config = dict(
    conditioning='class',
    targets=['finding'],
    widths=[96, 192, 192, 192],
    nesterov=True,
    adamw_lr_other_params=0.0017,
    batch_size=256,
    epochs=37.6,
    weight_decay=0.1,
)
Rows from block 2 of a small class-conditioned image flow-matching model, named by matrix and row number. Rows with one number belong to one channel. Each number is 128 + 24 x the weight over its row's rms, rounded and kept within 0 to 255. All counts start at 0. Numbers have three digits each.
After each channel's rows are labels from the 100 images, of 14848 (inputs lightly noised), where the channel reaches its highest value: "strongest on" is what is common among them; "patch colour" is the nearest of a few named colours to the mean colour under the peak. Only what is clearly more common there than usual is listed. The data: capsule endoscopy frames (Kvasir-Capsule).
# convs0: first 3x3 conv (model.enc.1.0.convs.0.weight, 192x192x3x3, each kernel summed), inputs 0-191
# convs1: second 3x3 conv (model.enc.1.0.convs.1.weight, 192x192x3x3, transposed, each kernel summed), outputs 0-191

convs0.42:112125126136106067101123156122139145134161080156092165111155119099122131120128086125108093109187151124106119158095122091142153134110139087134128148136154157142131124133131141098111123104137147143119142087128113091078114010112118121150128132135106137135115175121147140165143144111133114095125150144117140170156090115153114119118115150157132127116150127127123085174133132109115115134184149108161100143115132122155117127119140121154094164104143140085139135084159124158093110117093151112138105113139135129124172169106090126110114110131145134149136119113129128140106131118144136189
convs1.42:126136124104146146101145117143126131142112117084132130117167089158095135113133116156137142069133079130134125118086123140090122174168143138113142108114148123125151112083144113199163149143125109112136133103116114163138088104173131156123117095138124122095131086175098144087137104132119129097113105143099081099140172119126107147139124116129114167146070171097135130090137154147115168140120117122128096143118134088117144151092110125102148121167107166183136132106095142112179152114155126133130142134116158079090103113127123152141132131106113090133099143131106123106113100085124131115
strongest on: finding: pylorus
patch colour: black

convs0.49:125106105115136145122159141105129112137132133111140149168123149129145095117127148115147203108130138113115120124147155133109148120149127131088121121117101138132137146087110103112132118092111104139138139139167127194099116154129130143115139134108103121131230135123146144118104144108097095097161155147104136102170142127168139125147132127137149145111185126147138162107138165167103114139083130096125143173143138190122136115153132109130162118130123097128162111126136108169099150142161115145140124132129100151159113082161159135061135169143135162123155098111136140109139104146148088085
convs1.49:135105075166110138125107111155132118092086115125130127130147125129122132151173136113113102135172137104142109144118108173119138100109121146132118134133139140152141133151127168145153108134137187146132137113081123091117154075116132135138083128147142130098058159121131126108132108155121123135137131084107118104093115142073122135112177141124080181186142167139177134060103124118109105105106147173115130121109146082143115109127086120129135130153156126104092110129113128127154110125148110090099163132115141112138164152163116142163134143162116105170110110135087124123110092125138121131
strongest on: finding: ileocecal valve
patch colour: black

convs0.121:140123122146129163134151093136120128132117121109134093142098143176113094163101106098096179084094126124159180149132149150112165115114151206141141116129174107104120156121129140118144128123111138143155112124078139147172134133146121154152103136146166145140133099113135154183093169101102161117154147128106138143137125142130143158135119148090116119113124111125139159121109116163132159100149130099160130103126094097109139144152144135142130136090129135107107112122161128116167106111137102180153191143124105118200064128115089127121124114146111115154108116108123099118120104136109131086
convs1.121:131087162130086133109113154137109094118138137135123117120193117080144154118165125131114067203142163147125106126139146162129126134159139125201113114112117106160150106179122137107146147105125111106093121127150087159129130160079159114100165082128104123155146085128112087106135126141144118122118118165142143099118120123126119090121174112147098114159125150155144120148134123109147149159130165184121124136150140128129154130123091128130135114142120161168132116110163106174111148125114114083112094115112169135104132088125153137146104171109135105108130112121119123148154143147130121162
strongest on: finding: ileocecal valve
patch colour: black

convs0.67:131154122115146091092125132122116124092168140150138127083133066123147127160121114129155120100160157113123107129145137154147097114159148081122176099107141138117128106115145159138145113103125141146105132106123141107113105135148122171129132139158134138128090123087238088154080119085098068085137100144143127151153088164136100164108155124122146108081107106073156121110125099135130119122167112109153123152142107126139139117139148083130105162133171145146127153126132154156120134135124127125113115115110093103093113134134148122129140101141149106148112163119135159126136115114131085146
convs1.67:125118129164141124153135140110149117138058143127129147113125155151120130134129152115146141168119095092161114105132072124141127116104112154174140118112076149146109157125114103103136088130107067108123136139092111143123147150102160117170172098128130153173159150163051115050151115160159166182126143162106133126123145103113132116145085093138133122150105137125116117100130140131130125160103154147143161114132133131130146123148151139144116132129123142088123127135141081106096111124130116126128097093115130129103079134137125105077088113118158118104132092132116107092103126107137158148
strongest on: finding: ileocecal valve
patch colour: black

convs0.27:158138136146134131151122089127147135125120094153132129087160139122097141165123108171107100108174133079105101137096091141125136076172109156144083110133150141152158130128137172186155143140159118135107119109118123101175122093096125126128132109102148140112130123153154135177112141136096082082132153098134140128108153092131062128106159120100079133104122128095154139107105147147089144155106096119155142112131120071104090143133133134106086139116131108115104124137138105145128136112113128115130100167121137150168077131131115141158114138128110169160122120136138106151153155095130082128
convs1.27:102125177142151164099146175119118122119090116098158130143109129119158146105112108113101131105091144165149134129181150106150122126099094120143099098137131075119113128129143107075107115148090161121172123159131171107132132110128133118128136089129127130144082142129108097132138154135150155169087170110112084131167122129146126114128097145161164093106118078131156106146171124112152124096157154104132116154084116136130148122120101155091118106165147113114123155112121117126178098145147146137111094097110125126133196103112094088144100121115111097099104133138152157124109123156121097125
strongest on: finding: reduced mucosal view
patch colour: black

convs0.134:137099112169117147129145111111148143124111145142105130138190138164157095129154118111181118078137136154121123094136143137112111135139101108152179085122133107136140119146129132105098158135180097122147137137154149133094145131117118145155147126126151118109140121189120133087148129067091153163123149152119101136127167143131129166153102133116133106127145113148120138106142165103177082135159083171119130128107110112162124105151137110141121102089122129075125114122124162132136147114131076146128115111138112180133138159095145167095127127145099179117105114152093132156109124121110131198
convs1.134:117131129089134115102107118152130095114158131121144098175094164112096153117133132155127152101163143121096156206151118114112144141130115092085105134130104156121155139110116083157164101167056148098097094089122127156196152151139131121107145136092147136104144116068152127153090091111113153130114106128152141129133119124142125106138174112115151131090104175114167119150139121177110115116122155108100134099102119123144151110124124125148136121103117109140143143123109097102111100152135093144125118160119129098122104121131157108093123104099177112135130137106125143083129132158141135095
strongest on: finding: pylorus
patch colour: pink

convs0.178:076114119115112131114126120153136110124151112126121150141111149136146116145130120160071131104153117112114089166167109111151110052121126121143173123111113125108104128115105120101136154074133156149154138109129097113108169130142146148165174150137076149136127077095129142077108115102107135101108124115134093121124097097103152097130093149136131150134134119145175150108165131109154160112158099108065145107111107109131121129136104093138111151097146137112141139108152133132093121091102128108104135104119119097121085097085102152055157099123108089125113146158136149136122127150134107109
convs1.178:158109157112096139116084142073119115088103138154113116129150119133111130128102188152180100081187140145139146173181102178154151113115093153143109122143131149138146114163135146122187125093096104122114141141126121132170137128082102126106089103125160132126179120198112164087110124180126098112147120111148166115140126141102115127158142139134120120112115166132139134118080113153120143125132118137080133120110121115107130120107107150117129113160129145119101132138122154099148138111103135104119142199127135132133129130147150121110125130085104116118110127142114123129117115079109083114
strongest on: finding: ileocecal valve
patch colour: black

convs0.129:142122162125121089120173126116156151071142061124158133119141127150128151114123112112140142141135124097111150172115122155104114164098112122144110119130128106140119097120111150121143137134091127155141109129111098105121188040144122130117128142110141132116115143128148117159127120162142122105122138106136120128148088114114044135107115128126150107128102126115133131145151129119099106138123134118127047156127127048158105152068158136125101127067165100136119096070113135090121167118130131124134121134091121123138119127133096092136113121127112148121110161131102137140118112111135120174
convs1.129:124129090128108101148142129109130125127117089141107145126131154105145198164134128147114109083141136112164140100140125147123095105160146146117158076117145124102099139119131119112131071150122077123177119123134131130112098111162150170105113122166101129096133102130099140074158154135104106130144118138132114129139108129156102124160086141119083123139115138103119126166087156130100118121131166089129117091130111077099079146112126111075088073153121112147074144126110139116114118124128099119102160156127102149131130091132105088123116107147115139138043117133117123119113139139112129148
strongest on: finding: ileocecal valve
patch colour: black

convs0.81:120134147092139156160115125088107104121146122142156140153108150100116125137132095132153121120138121085151155109075103118106090108137112087084118165160147125116135123137142132151154084084160105094120127126141120079084164165180128161136117110129130172145162107095089118049115086118137110114117149147170121129096144126128120128132139135138140125129139137118148135151092071156153140122121126116082105137145148108139129130119145149100140147181147133135149164150177163141118100110123129114091123095109126087115172138148103091140114138094126105138120148120139167149148131071123121120
convs1.81:130091158177131134124204129102113132142140130118067117131119132144093137150105121161131181105106144114106158105115135149168139113168121122140111120139139139097135181089109117121070116152114133151116083121107110162166080120086122105117144121125126151140128213085155138169173198138130123145147127095126126137175142108154175090140100108111152119129152127132147143097145156118125117149132113142134120128127105122123138123146116119087125103126119109106109150101128117142111122146115113148142130138119119169130114132114125130100113146120119149140121137088106154116095115135147206113
strongest on: finding: ileocecal valve
patch colour: black

convs0.147:129107101147115106097128135165160115083142114112104156113163122131150121132137133115082210144102066135107134172113132150100141139144138112149124177141161127129122113110098137097147108138126121148132143094141105155169165090157179130131132104160094135124121139094170117092108117172104150101103113129113147142120116097142108124120145092163151147151117133068124108172143099083118107119136134106136117123127124077153107137133149133101092135124131119116155084119083097145130119130132152151104132111052106127130131131128092156139118153143131091145127131140085117109127147161135095098
convs1.147:135131138120118123158138104127123140151127105190119124122142120105075135137143114136088092151113180145149108107125137080123158160124119145111154100138138158122126121171212120067116115093129131124152138164135072114042138153115122120139121136094112120158141134170113122137141163075118169149161152116139100149131117173106140155140120110145109116115145128160146131135136159130124097145127115162078138176156117135134130150140138100113122135149128145109094150110125164141112116156135131125152145142146124129127164125136150145126126074140117114094143129120183138161145083087120158126
strongest on: finding: reduced mucosal view
patch colour: black

convs0.183:110140109134156094098119129149099112085116138107082142117222122124125133127125154176129126144154190147146157138191151129152114183121137134108138123149093141153124120145148133124153114112090115133122112096116121126068118101095089101096126131134097111112090140110169146131101146111134136127162122132124131135139170134120106138146135097113141127105113114128122093071128115119100094105182131071124066112135114113123130139135143127126114148115170129130136147136130137136127113131134103107107150119082087100123116132178133124103122138156118156125150167147132174155149164117109168105
convs1.183:142111140119086118141142114116151151159119133137164148125118134122130115092137139103136167092168087148135114100141106132101112097098131115131137076101146124115133132099071121129070151129117115145102128116133106125197196132130153154134120121133096154158040169151115105092144123192115129125129127118132123130121094110119108111126076132113135145095122088138169157169122093132142173131120145154080128125099170129102116123123131104127124141130113113125137143113162161111128135105124161141147110114161129128136112138075112085116120106151148112104128075131133153122153105160142101137
strongest on: finding: ileocecal valve
patch colour: black

convs0.113:140100078085115094104151141125120113094121107133124127106151116121140082129151129125108146096118126107102135115144146143114141144140131143137156097122141109127169088118120125075100151160164101147168144139094124169119159090094133125115125146139103103146128112089079142118186159129150155150135123120162176147125120152143126102107092161133134125135127143089162116116110150121119132140133122106127104104163116133129129174079125142137140120112153106105122138203143145120127124171132115139104159103057134110116118156173114113143136135162140191132129115135095194094129144125127134084
convs1.113:132159152119161130096089112115121106149185146137135107142070116133141099121136173177172121147149108146134124153094144149126113140142146139133115164131136129134148109109164136164124091080112148145090135149146118166137123088147112139139107168111119156129077104182124133096129130153062126155125130094115097115135141117145083144137164100138112094156142081142072134139153117142109127104117133140134091123090123155122164085149161133105160147122104146120140106091122098146116105099127136121136107167164135125105140125115118114107091105135158111089148133163154101140163147140149103165
strongest on: finding: ileocecal valve
patch colour: black

convs0.103:123169141133142140177126136148107124121117145138092120145208157112112150088091108114220122140162114100116120144213110124127126138141107130125137096112138133130139143139122094104136124122148146114164092164131108075094197111161127142132124128153133114128159129113147091100104140139083111127118153149139119120103129138154102120116133145185115159172134122163129169098109145120128158118143095135151114173121143141126131149137147094107107142124156122149140125150104121131126126152130124141127138134086119124167184111118139127133132112138132142114091131125194123143139107133109104171
convs1.103:089113132102134137095136123118157148091147125141129129114115095148133080157142123091090101123082138095163147093062118107118163146137131179125112206125148119113088108120079167159166134109106135139114129161108136117133090113113130133154106141087092150135093138153112095156125141105171137146163101140143110123120113127119102148129101131111146106088136179126154104170141139135147164146074148108111131144119143112113103110126132132118131109099130120116160146117129114131095145108123129120129124151177134108120098137068128166112139145132136128133115139112096172104102152089160103164
strongest on: finding: ileocecal valve
patch colour: black

convs0.160:110115129129123112128121163128121117167153142128131146143174129111169079160128099141145052108141128138131158121103111110131153117082136165111111106126119126131114134133161097147118103105114132108104112128089117112203133146094112123144140124135084125156127096129143147133100161134150152138144109099125123098094099091131158098129153119110106118213100133092164166151137161122096129165096119151126141137163130104144141132148136097156111108114110189110139098103185123117094120132131120107137121107110149132107122096123152092084105102131118132116102082151159136123142109179126148136
convs1.160:151136191123124102134130107098213128090135139131149153119183111125128145105122130159132115115155136142161143171128164092136146140127129164109131123123154194135193096125094149157159170117117139098141191164132117163120098120114139148138098120121131131149089089132114122104141112105121124109103140150144127123161134167124143127120147108152155090109126132111071154117143105135095129148140116126111111113113136136145113159150135154116142117142118080135109140139081132149132103132147168168124120158149127146146097129098152177118119175110153092166139138119140105123153129119179136114
strongest on: finding: ileocecal valve
patch colour: black

convs0.152:081143088159121149140136104129148127097132113136097158109089119140111121122143134142165149098031132123140112156130111179125164131138114167146113129093129136146130093139131102089144112081086130131112081127095178119106125098125106118132147136135114105139185119129131147208112125122095178184136114121104114152153140131161108124128146114118126114133148127117142132160138159123101125106185147124118096115140132146125144112138136114116137109098102109127103103070093149107114136151168169161121151141112143123139128125096149132078144130147134109128121094086124113104126118115094141140
convs1.152:125137121130125104117162134138107150133162153098121100124132132134101135160116108133145017127129098092123128140121141123108060095138124112154149100154189109102093104106123117100142139154125123151133114149149120087182134142109177125093145116128134134064133099140104115133091136140148156145119141157111157079153134097100119125172151123117136159124172126121130150165138118152103111145089107133107125111140162107152121112154134095154132100144096162085146108137129120155149107125124142118110122125141125128104114132117118113094139121168107150114130136131109096153115151205105117094
strongest on: finding: ileocecal valve
patch colour: black