python train.py --train_examples=42238 --conditioning="class" --num_classes=11 --cond_dropout=0.1 --weight_standardization=false --pixel_unshuffle=2 --widths=[96, 192, 192, 192] --scale_shift_norm=false --upsampling="pixel_shuffle" --optimizer="muon" --muon_scale="match_rms_adamw" --nesterov=true --orthogonalizer="polar_express" --batch_size=256
Rows from block 2 of a small class-conditioned image flow-matching model, named by matrix and row number. Rows with one number belong to one channel. Each number is 500 + 50 x the weight over its row's rms, rounded and kept within 0 to 999. All counts start at 0. Numbers have three digits each.
After each channel's rows are labels from the 100 images, of 14848 (inputs lightly noised), where the channel reaches its highest value: "top examples" is what is common among them. Only what is clearly more common there than usual is listed. The data: capsule endoscopy frames (Kvasir-Capsule). In brackets: how many of the 100.
# convs0: first 3x3 conv (model.enc.1.0.convs.0.weight, 192x192x3x3, each kernel summed), inputs 0-191
# convs1: second 3x3 conv (model.enc.1.0.convs.1.weight, 192x192x3x3, transposed, each kernel summed), outputs 0-191

convs0.188:448510511507493537487457580459525478501482518517498510602417490496511600497526546482523561459471519539600468486504518490467514476544518493482576559395503454457543492455416451493396504569521457438374496432473413510475517472450509613576579567546610546647528518571542472503422470513561414403493471608540526484464506485418502512483534564566473520529558533542542542499582530480541502533428495509481532480480484460487541511511480469515564522548490564504526502520532513419451519538523490540492634496452503477535561504508508544542491479450491443473449465470442450501412455460510466263
convs1.188:529512436526586509502460511545498545491419530504578441538555565511497444517467526605567545598476512430460477457441547556534481431550540457589520464445451526524448455523530483497460541483505470544575545469484522472571477491610507487449420484474425566426374705449494556503527556516467528507510531450467435570495504575539485523539474482438583543520510576515524567499566477480476583523467480543511493477431439626584504548502505477516452534473551426451484491514473525478428582472503542531516471421549478490459435524539517420570499536587497544519618542540548462579467398523452552536
top examples: finding: pylorus (36)

convs0.36:459428529526446450475462478476494470503518457504549532479536463506518485514448522427420494473431478476573470503528538406438453422476506483464534578485517525480508483561510532480416499521507507487550536562459468556470451490480474425543539441450319503441529489472445488563541499442553523497550514531494502452460468468533496529480450533513532515496497413528516534458470413441480546483475460500486453484472485549552484579410555614506516502508545411476491485422499433463437444519499495423494497469423418468481399436489423514576492431386534464436544492527515627521547416393539295643
convs1.36:556475538515475513528544577479491478449528522488453496504505510473517501496529452427658426487577430477486525557496504551463553494480493455485482512507495394445549499457438466490631524434524562532512528523556502455383467514458454551512546463609479546577581520521475511494500552596450556544407491372562501482591550490464516478473518512510458529504492700484536533515496529503518531594588528471547554462553531499450521523534498522473504501518494526613494546496494624544571447484525517565497540473577564530516431546530571515443466638467527530510394511565442402470503536510462563487
top examples: finding: pylorus (27)

convs0.23:511455411478514511460445455487492423523489462489474490466379498560550462497497485515471430587397622573546539451535441468536461470447483487490550559502413485476437519548450445548569523530562555511468559468502538343419559522503583571490521532566468513532510457339561471371483599495424471381519498464460479477497537545418554534535575420431518490530526492443476546511427444486551492516548531470501516509477495479572514514475447510487462530450515507576558539548566538534603426482503428447502541490450556475459504547542491515376492508557447481483519388522484547499493520483576452522
convs1.23:529475493511544478501554512448442553470495521530520502534604537500500496544517526518550581474448465497483486464388511515481555474457493505499536477513429540499458438462385527454528515393485486510477393584490573530645500461516460469458485508507581509501505702503497570564563435526485426597413510425560579538594469496507469567455486576520555511494512557501519439356504477486470547541489376421467581556511535525523519543531560431557531499589434472502497453503495476501507482497453550536416495466503419522522469440507544587518539496387578556551512557448497466517561533526467510443
top examples: finding: pylorus (37)

convs0.50:557496489574504510405412521485464516484488476423449442508492503461497387461482440466364339446512504459543500386407517518449541432447492461397537373515569457479495546472520563556511509473494464461476486570477496500409517540517445534454540527529539530526495537517363445440495537520506460422559554602456453554554616549462522626517441481543516516401517460557510524429477481418628523571506520501474535479502546496498532522459560426566550531495455487485435514463436498484502553498478486454478547487395580513541556513473539466428491536468503543508508507442512505520535493571496575541
convs1.50:424528458448464510424504457498571517549538521561533553508480516505518557554454536573607550473336630588505509469502503470534429448556466539472492481428521511479389400548512494466503470447540597579517544496527539570481414515468505568548509485487500477474542511502482594539485475541595646475545456458481472447360537494595500455483577476425497536460457417452470486507561606525452526512459401497640523568475536472499464483541448577488516487542496436452549569495434434549498471526565454519456466523519458494462493487515435431502489503523489502500559542482466498541481521534562508396
top examples: finding: ileocecal valve (62); finding: reduced mucosal view (27)

convs0.116:490489504499435538469536562545471514439440519551474453473465494478524480402463582538521546590469466452443462606434590438532486469520523454552496449528485500547601564501526423512355455576496514531527553469594527513422529529526558542563484461510595486507497530507373608528544502592548501509461473488439472458461512527525482452545465548495615536545466490569477514546502500574565479558418535579498599520529494479473472473473474424481514426489434513634418456486481404506510524535509460519504473494544594520492487481525598394507545470488538470452544540497525619450455565430578511583
convs1.116:494537563492445539486677466461551741494511486468469481515508560515447525525572509513586479497566469588523570495537499542525583500429489445533515483425572412460475455571411516462379469422555468523461526525531505525516491485434514485426497548464454486487564494490554450506418483457529442467510475493462525465535426455439526517442509467583445436434463487469520520570591504518373531507539421457597542554495552501474516511506541478527507559529466446420529524517482567499490524461550563494525543579530596480516469429389536492507450521474525525418456491529448436477502530456504436510
top examples: finding: ileocecal valve (35)

convs0.8:493495510432480490508468462466547482556520491553589562519494493569615479426556500636540566459494542439472526474591514498479504438453502464468600499567498457549554476502564432535524445494500558551504471594469487552404520497562519553503543604430505516516460377477405495469476441348407436449530520536535443519588530440488492499517559562447540492499465515491567500543471456430494446569499449444565550439581529462550479567509517370524533521517528535512493546533529537535523465477504440375525511412413481477499519452572488542444509463548514507452391420553486437472498478440490437560
convs1.8:513549470522546521440523526514460484510480472485435491485462453499496445575506465473485452398468534502484483431459550513535450518431442559415492434473495570463506467528461556461524553392442523522524518523577454376541552495486514509591440348580512503447456532597503452485390566619513556535521520521472461507413492528559441520489533530618473428475466475518502465518551504542461543407523503511387465652433511498493508460514512493535514542451478519478518473486565508466550468539495526537464470632508526475507545514455504488632509385477377551531523496502493559499418494596516611505
top examples: finding: reduced mucosal view (79)

convs0.151:430452526515531457524617520466509540528515551392532459490516449487563537517484568512648610469477482469547507550488466483397467500435514478509448542533536498501564507522552472569555463570469495530536539600500468485512446579503512499447374510480394444525438467538487496511475577447437485422492533491525548514477520487554471449485489519536548530539482480499452590544482414490524462458451487372469348519488573524528460594532523585482576530519537501551459530525547550542457578489486474519440522482477475372501471382516396447587517457525508440502541512536540511540512518333506448518
convs1.151:571449501558488513463410494471522547505531507658535549517473541492482491532513455488530487551450454522526470509540523541489552544516443529472597415468502515527452512534516594471418607398556583537499482333527460433400540428573458435515588402571492542476605555386470508392619487561497502482453506465528532448566520503443462521561439531465390492468476401539459451414524525577571418530579524567530529475513498485499496450506489504522513426537475547536460434536504520479563486499497491484514507539486438574456435538483528523507445544511492551559474523506457542424489524575483552526
top examples: finding: pylorus (35)

convs0.33:586518549515492559462468454418458547511494490491515481567541423515453470532447540521442549484405528521536557445510441455446496559526463552518574558530509556458562481501494495586485536507505531584534521510492580467383476386578440493458457497558588555468611563557409533589453543452494580583466544554557505532563514519505479495496463544575463506554483542496578608390455446468544478478541500552522426508535485553435570491596547516509539419471476552528423487566458494552439499402464563469440495484498499484454451387601476533523565507520558624553496459506519532539535586512512531441
convs1.33:486488536513543512477502522501551446524499544556396529536491499512577545511463531404614418482568508546569512483507580533465465526441473483551448468440530521544455585531562474379473410507458559468414492587529454491588510465362594479431474456521491502535397548451481494428553523548511625431444424553501462444449491387501500469497506487413567496472497501495473436600530476494543566535468492532510502510474521479503490520451521433507457468549507442475470503477612480420393488514541401454574507542471547596520464581345466481518505482488531451519442472486526483508510543595504444518
top examples: finding: ileocecal valve (33)

convs0.165:486420507495480547596460490513555476416530543492525440503447489499525482507430488464468501428484398414484433526553482480411446545471494492566514585525453447419314438443454455430530478493511583494556555434498454474507588523609589539483498499482460548574507488475524423475489459483488465472463487433547561466446466408455542465450482481432578479531421593486487456475455519424509478528548551533532581468469452488460532519451491526492562553473490509547533432546520519472508500517551501486492560506471548508460495532573566647324523480455523533498470398545448453473486523593495399468
convs1.165:426575476492500496438507535556489475526477510372547493567534485521483521561512456548564456469549493550463555436507450514487486367522482519448465349424466582567489437493462456533543524414524483489441367456469414599638414477441468527487483494446518424450490551579434513449570512540496548471512470400443464486326545585560435516529496498478446559427542399500546524455547516535501509466464437486451407489519485534489490467523537542541493546531531445543523580541499528492462510457436447522454503459527477491489501542487473420532502544528507487459478513512564566575519467558514617494
top examples: finding: pylorus (34)

convs0.130:560498500521497428526505503560514488481469481487423447418474384468465366460481577491562667603492463513496513515350485513493494477523475400605527510482431505476540553465475534476545449480492388463470446377499556395490631473601525422493481519534488469507469466572526405375499450469481502566569499517568516504592537561515533518495471467498485526475445545507486490516496465603540476467548503488546426415516510461466486520435500493495459519501568517547536539506504492486615522426494527494497439480539565459457402439449517437441500487497494531462475544487534559485514495536564603529
convs1.130:571554526482592484448468511463440514522515508417497503458504474519516422503532474546334474574544516463426497434497464603533515570462541506457548484575405501561454475532556522537515530512492450528498605505558425550509470501452512489490490554500469506557759503491433528586487487522454547502438547432519535605530503512546476508517488565450545441517513353509465556419614416434438559525521495495527524519468499557487522543516489532433497517413440501507498438514554462407542512576519561495437458480475490472512543420505516454547495484509527514517519421541501452514511471440398466482
top examples: finding: pylorus (42)

convs0.158:480557526516517533502550512414503520449529492491496486438487461568481549538538494462510464558457489548457545444495485465549495531479442549471461577529530540530476443495548536491482546482444389465510472535540483517579478560419538482489534538494455482515477406491574529530465527480414484403623527493554423546429569466516588488475471552463439461522392385566475522535491507547488462514400452531498506492532508470492481398560485482480541515431513577414549495563581489512571455605500520522534492548599576476423496469578714467514526500516491488529454538432488561438474352445454448581
convs1.158:536450487563525497490425520571570416532459551511513582498597501465547475601452566593619434512471481503552507532465614505576534484467548522577516474512380543529520494558481465583503417544529520503475497442459436568494433499494405536536452408552509501506464531507391498420471548518513581453397500482432512487494459629492434481523570559579456429441524497525449527433561404524405555473572510514534425459510515503495488563473520597551471575525470427522449511485462438477509538445465480582454563447458480504484508519520470476482439562470583457500460480609517465484503468516514563435
top examples: finding: ileocecal valve (43)

convs0.26:448547529477569541545529492508411476498571606524446438464505437498485525480523440464480502560556516457496524511427525487567547447488514581616580513427459470540477492471466393592419521519506553474412505354490531565527499543479577574502492510510433469504596613565537565573515499466542421460505466446589487535571529518585520453458543429531483487571573474451462420556503578517477517490545511543413437470483450538501482431480416515440528506500473509500527532473447505507498501532509563545441467498581476557498368540483480519602431591506539503513510554487500414606463495466508480376
convs1.26:524418526606574508428485522394540528531419505425538529454511504534564523527534434531536380394539453568522480547511491460426455594557471514564501528534425442395508474526514513497534466517468495561520588578582490461478459472578438495471558474522504453563536525468479524475548588484422594581397490477495526392464467573471467479498418528552561526415426457531487650485595440552531516462540485442592515452454516510471503556449550482499519520449481429450518439480553484524476485491517476499504480543485540443487478509511473470498588485495466498533510486510502473392469543549335434554
top examples: finding: reduced mucosal view (43)

convs0.52:498490429533504481455497569454464541474463509488491447493413509581503543458543488437548537313651475463488499442440553505463518518485529444479505428465473447521477512499528493570475522553486515430432515553435558510364496617435491552440463486520541447491522590532524490352519388531499494507471493512489477508529539580539488508506512487524428470512468469514479514475475495582462482555486467468451552573465467520542485504474487282530510519433563476461528443511505480480556519537520465490450463474477506506480532505523519479404531501596540616565539526478498433535516457488486646612
convs1.52:561474596471486548524487511562555445554467511565464497484521520416531480517510444537490503541492534439526496479414434493592458445578525494394611492551517557495405399452440536458375458445519466565506411375564579477541465458590584457529494495509530490435343560494483504594557496476472409514543493537430516475507432484478483454514499507533492579378491409465577470464523575336492518524509541522553485462576559463463535527531543615498502462485462482401563519521470500451475492494534522516504472553547484525528535480448465412438468487507460471477476480494464522553502528541485519457
top examples: finding: ileocecal valve (60)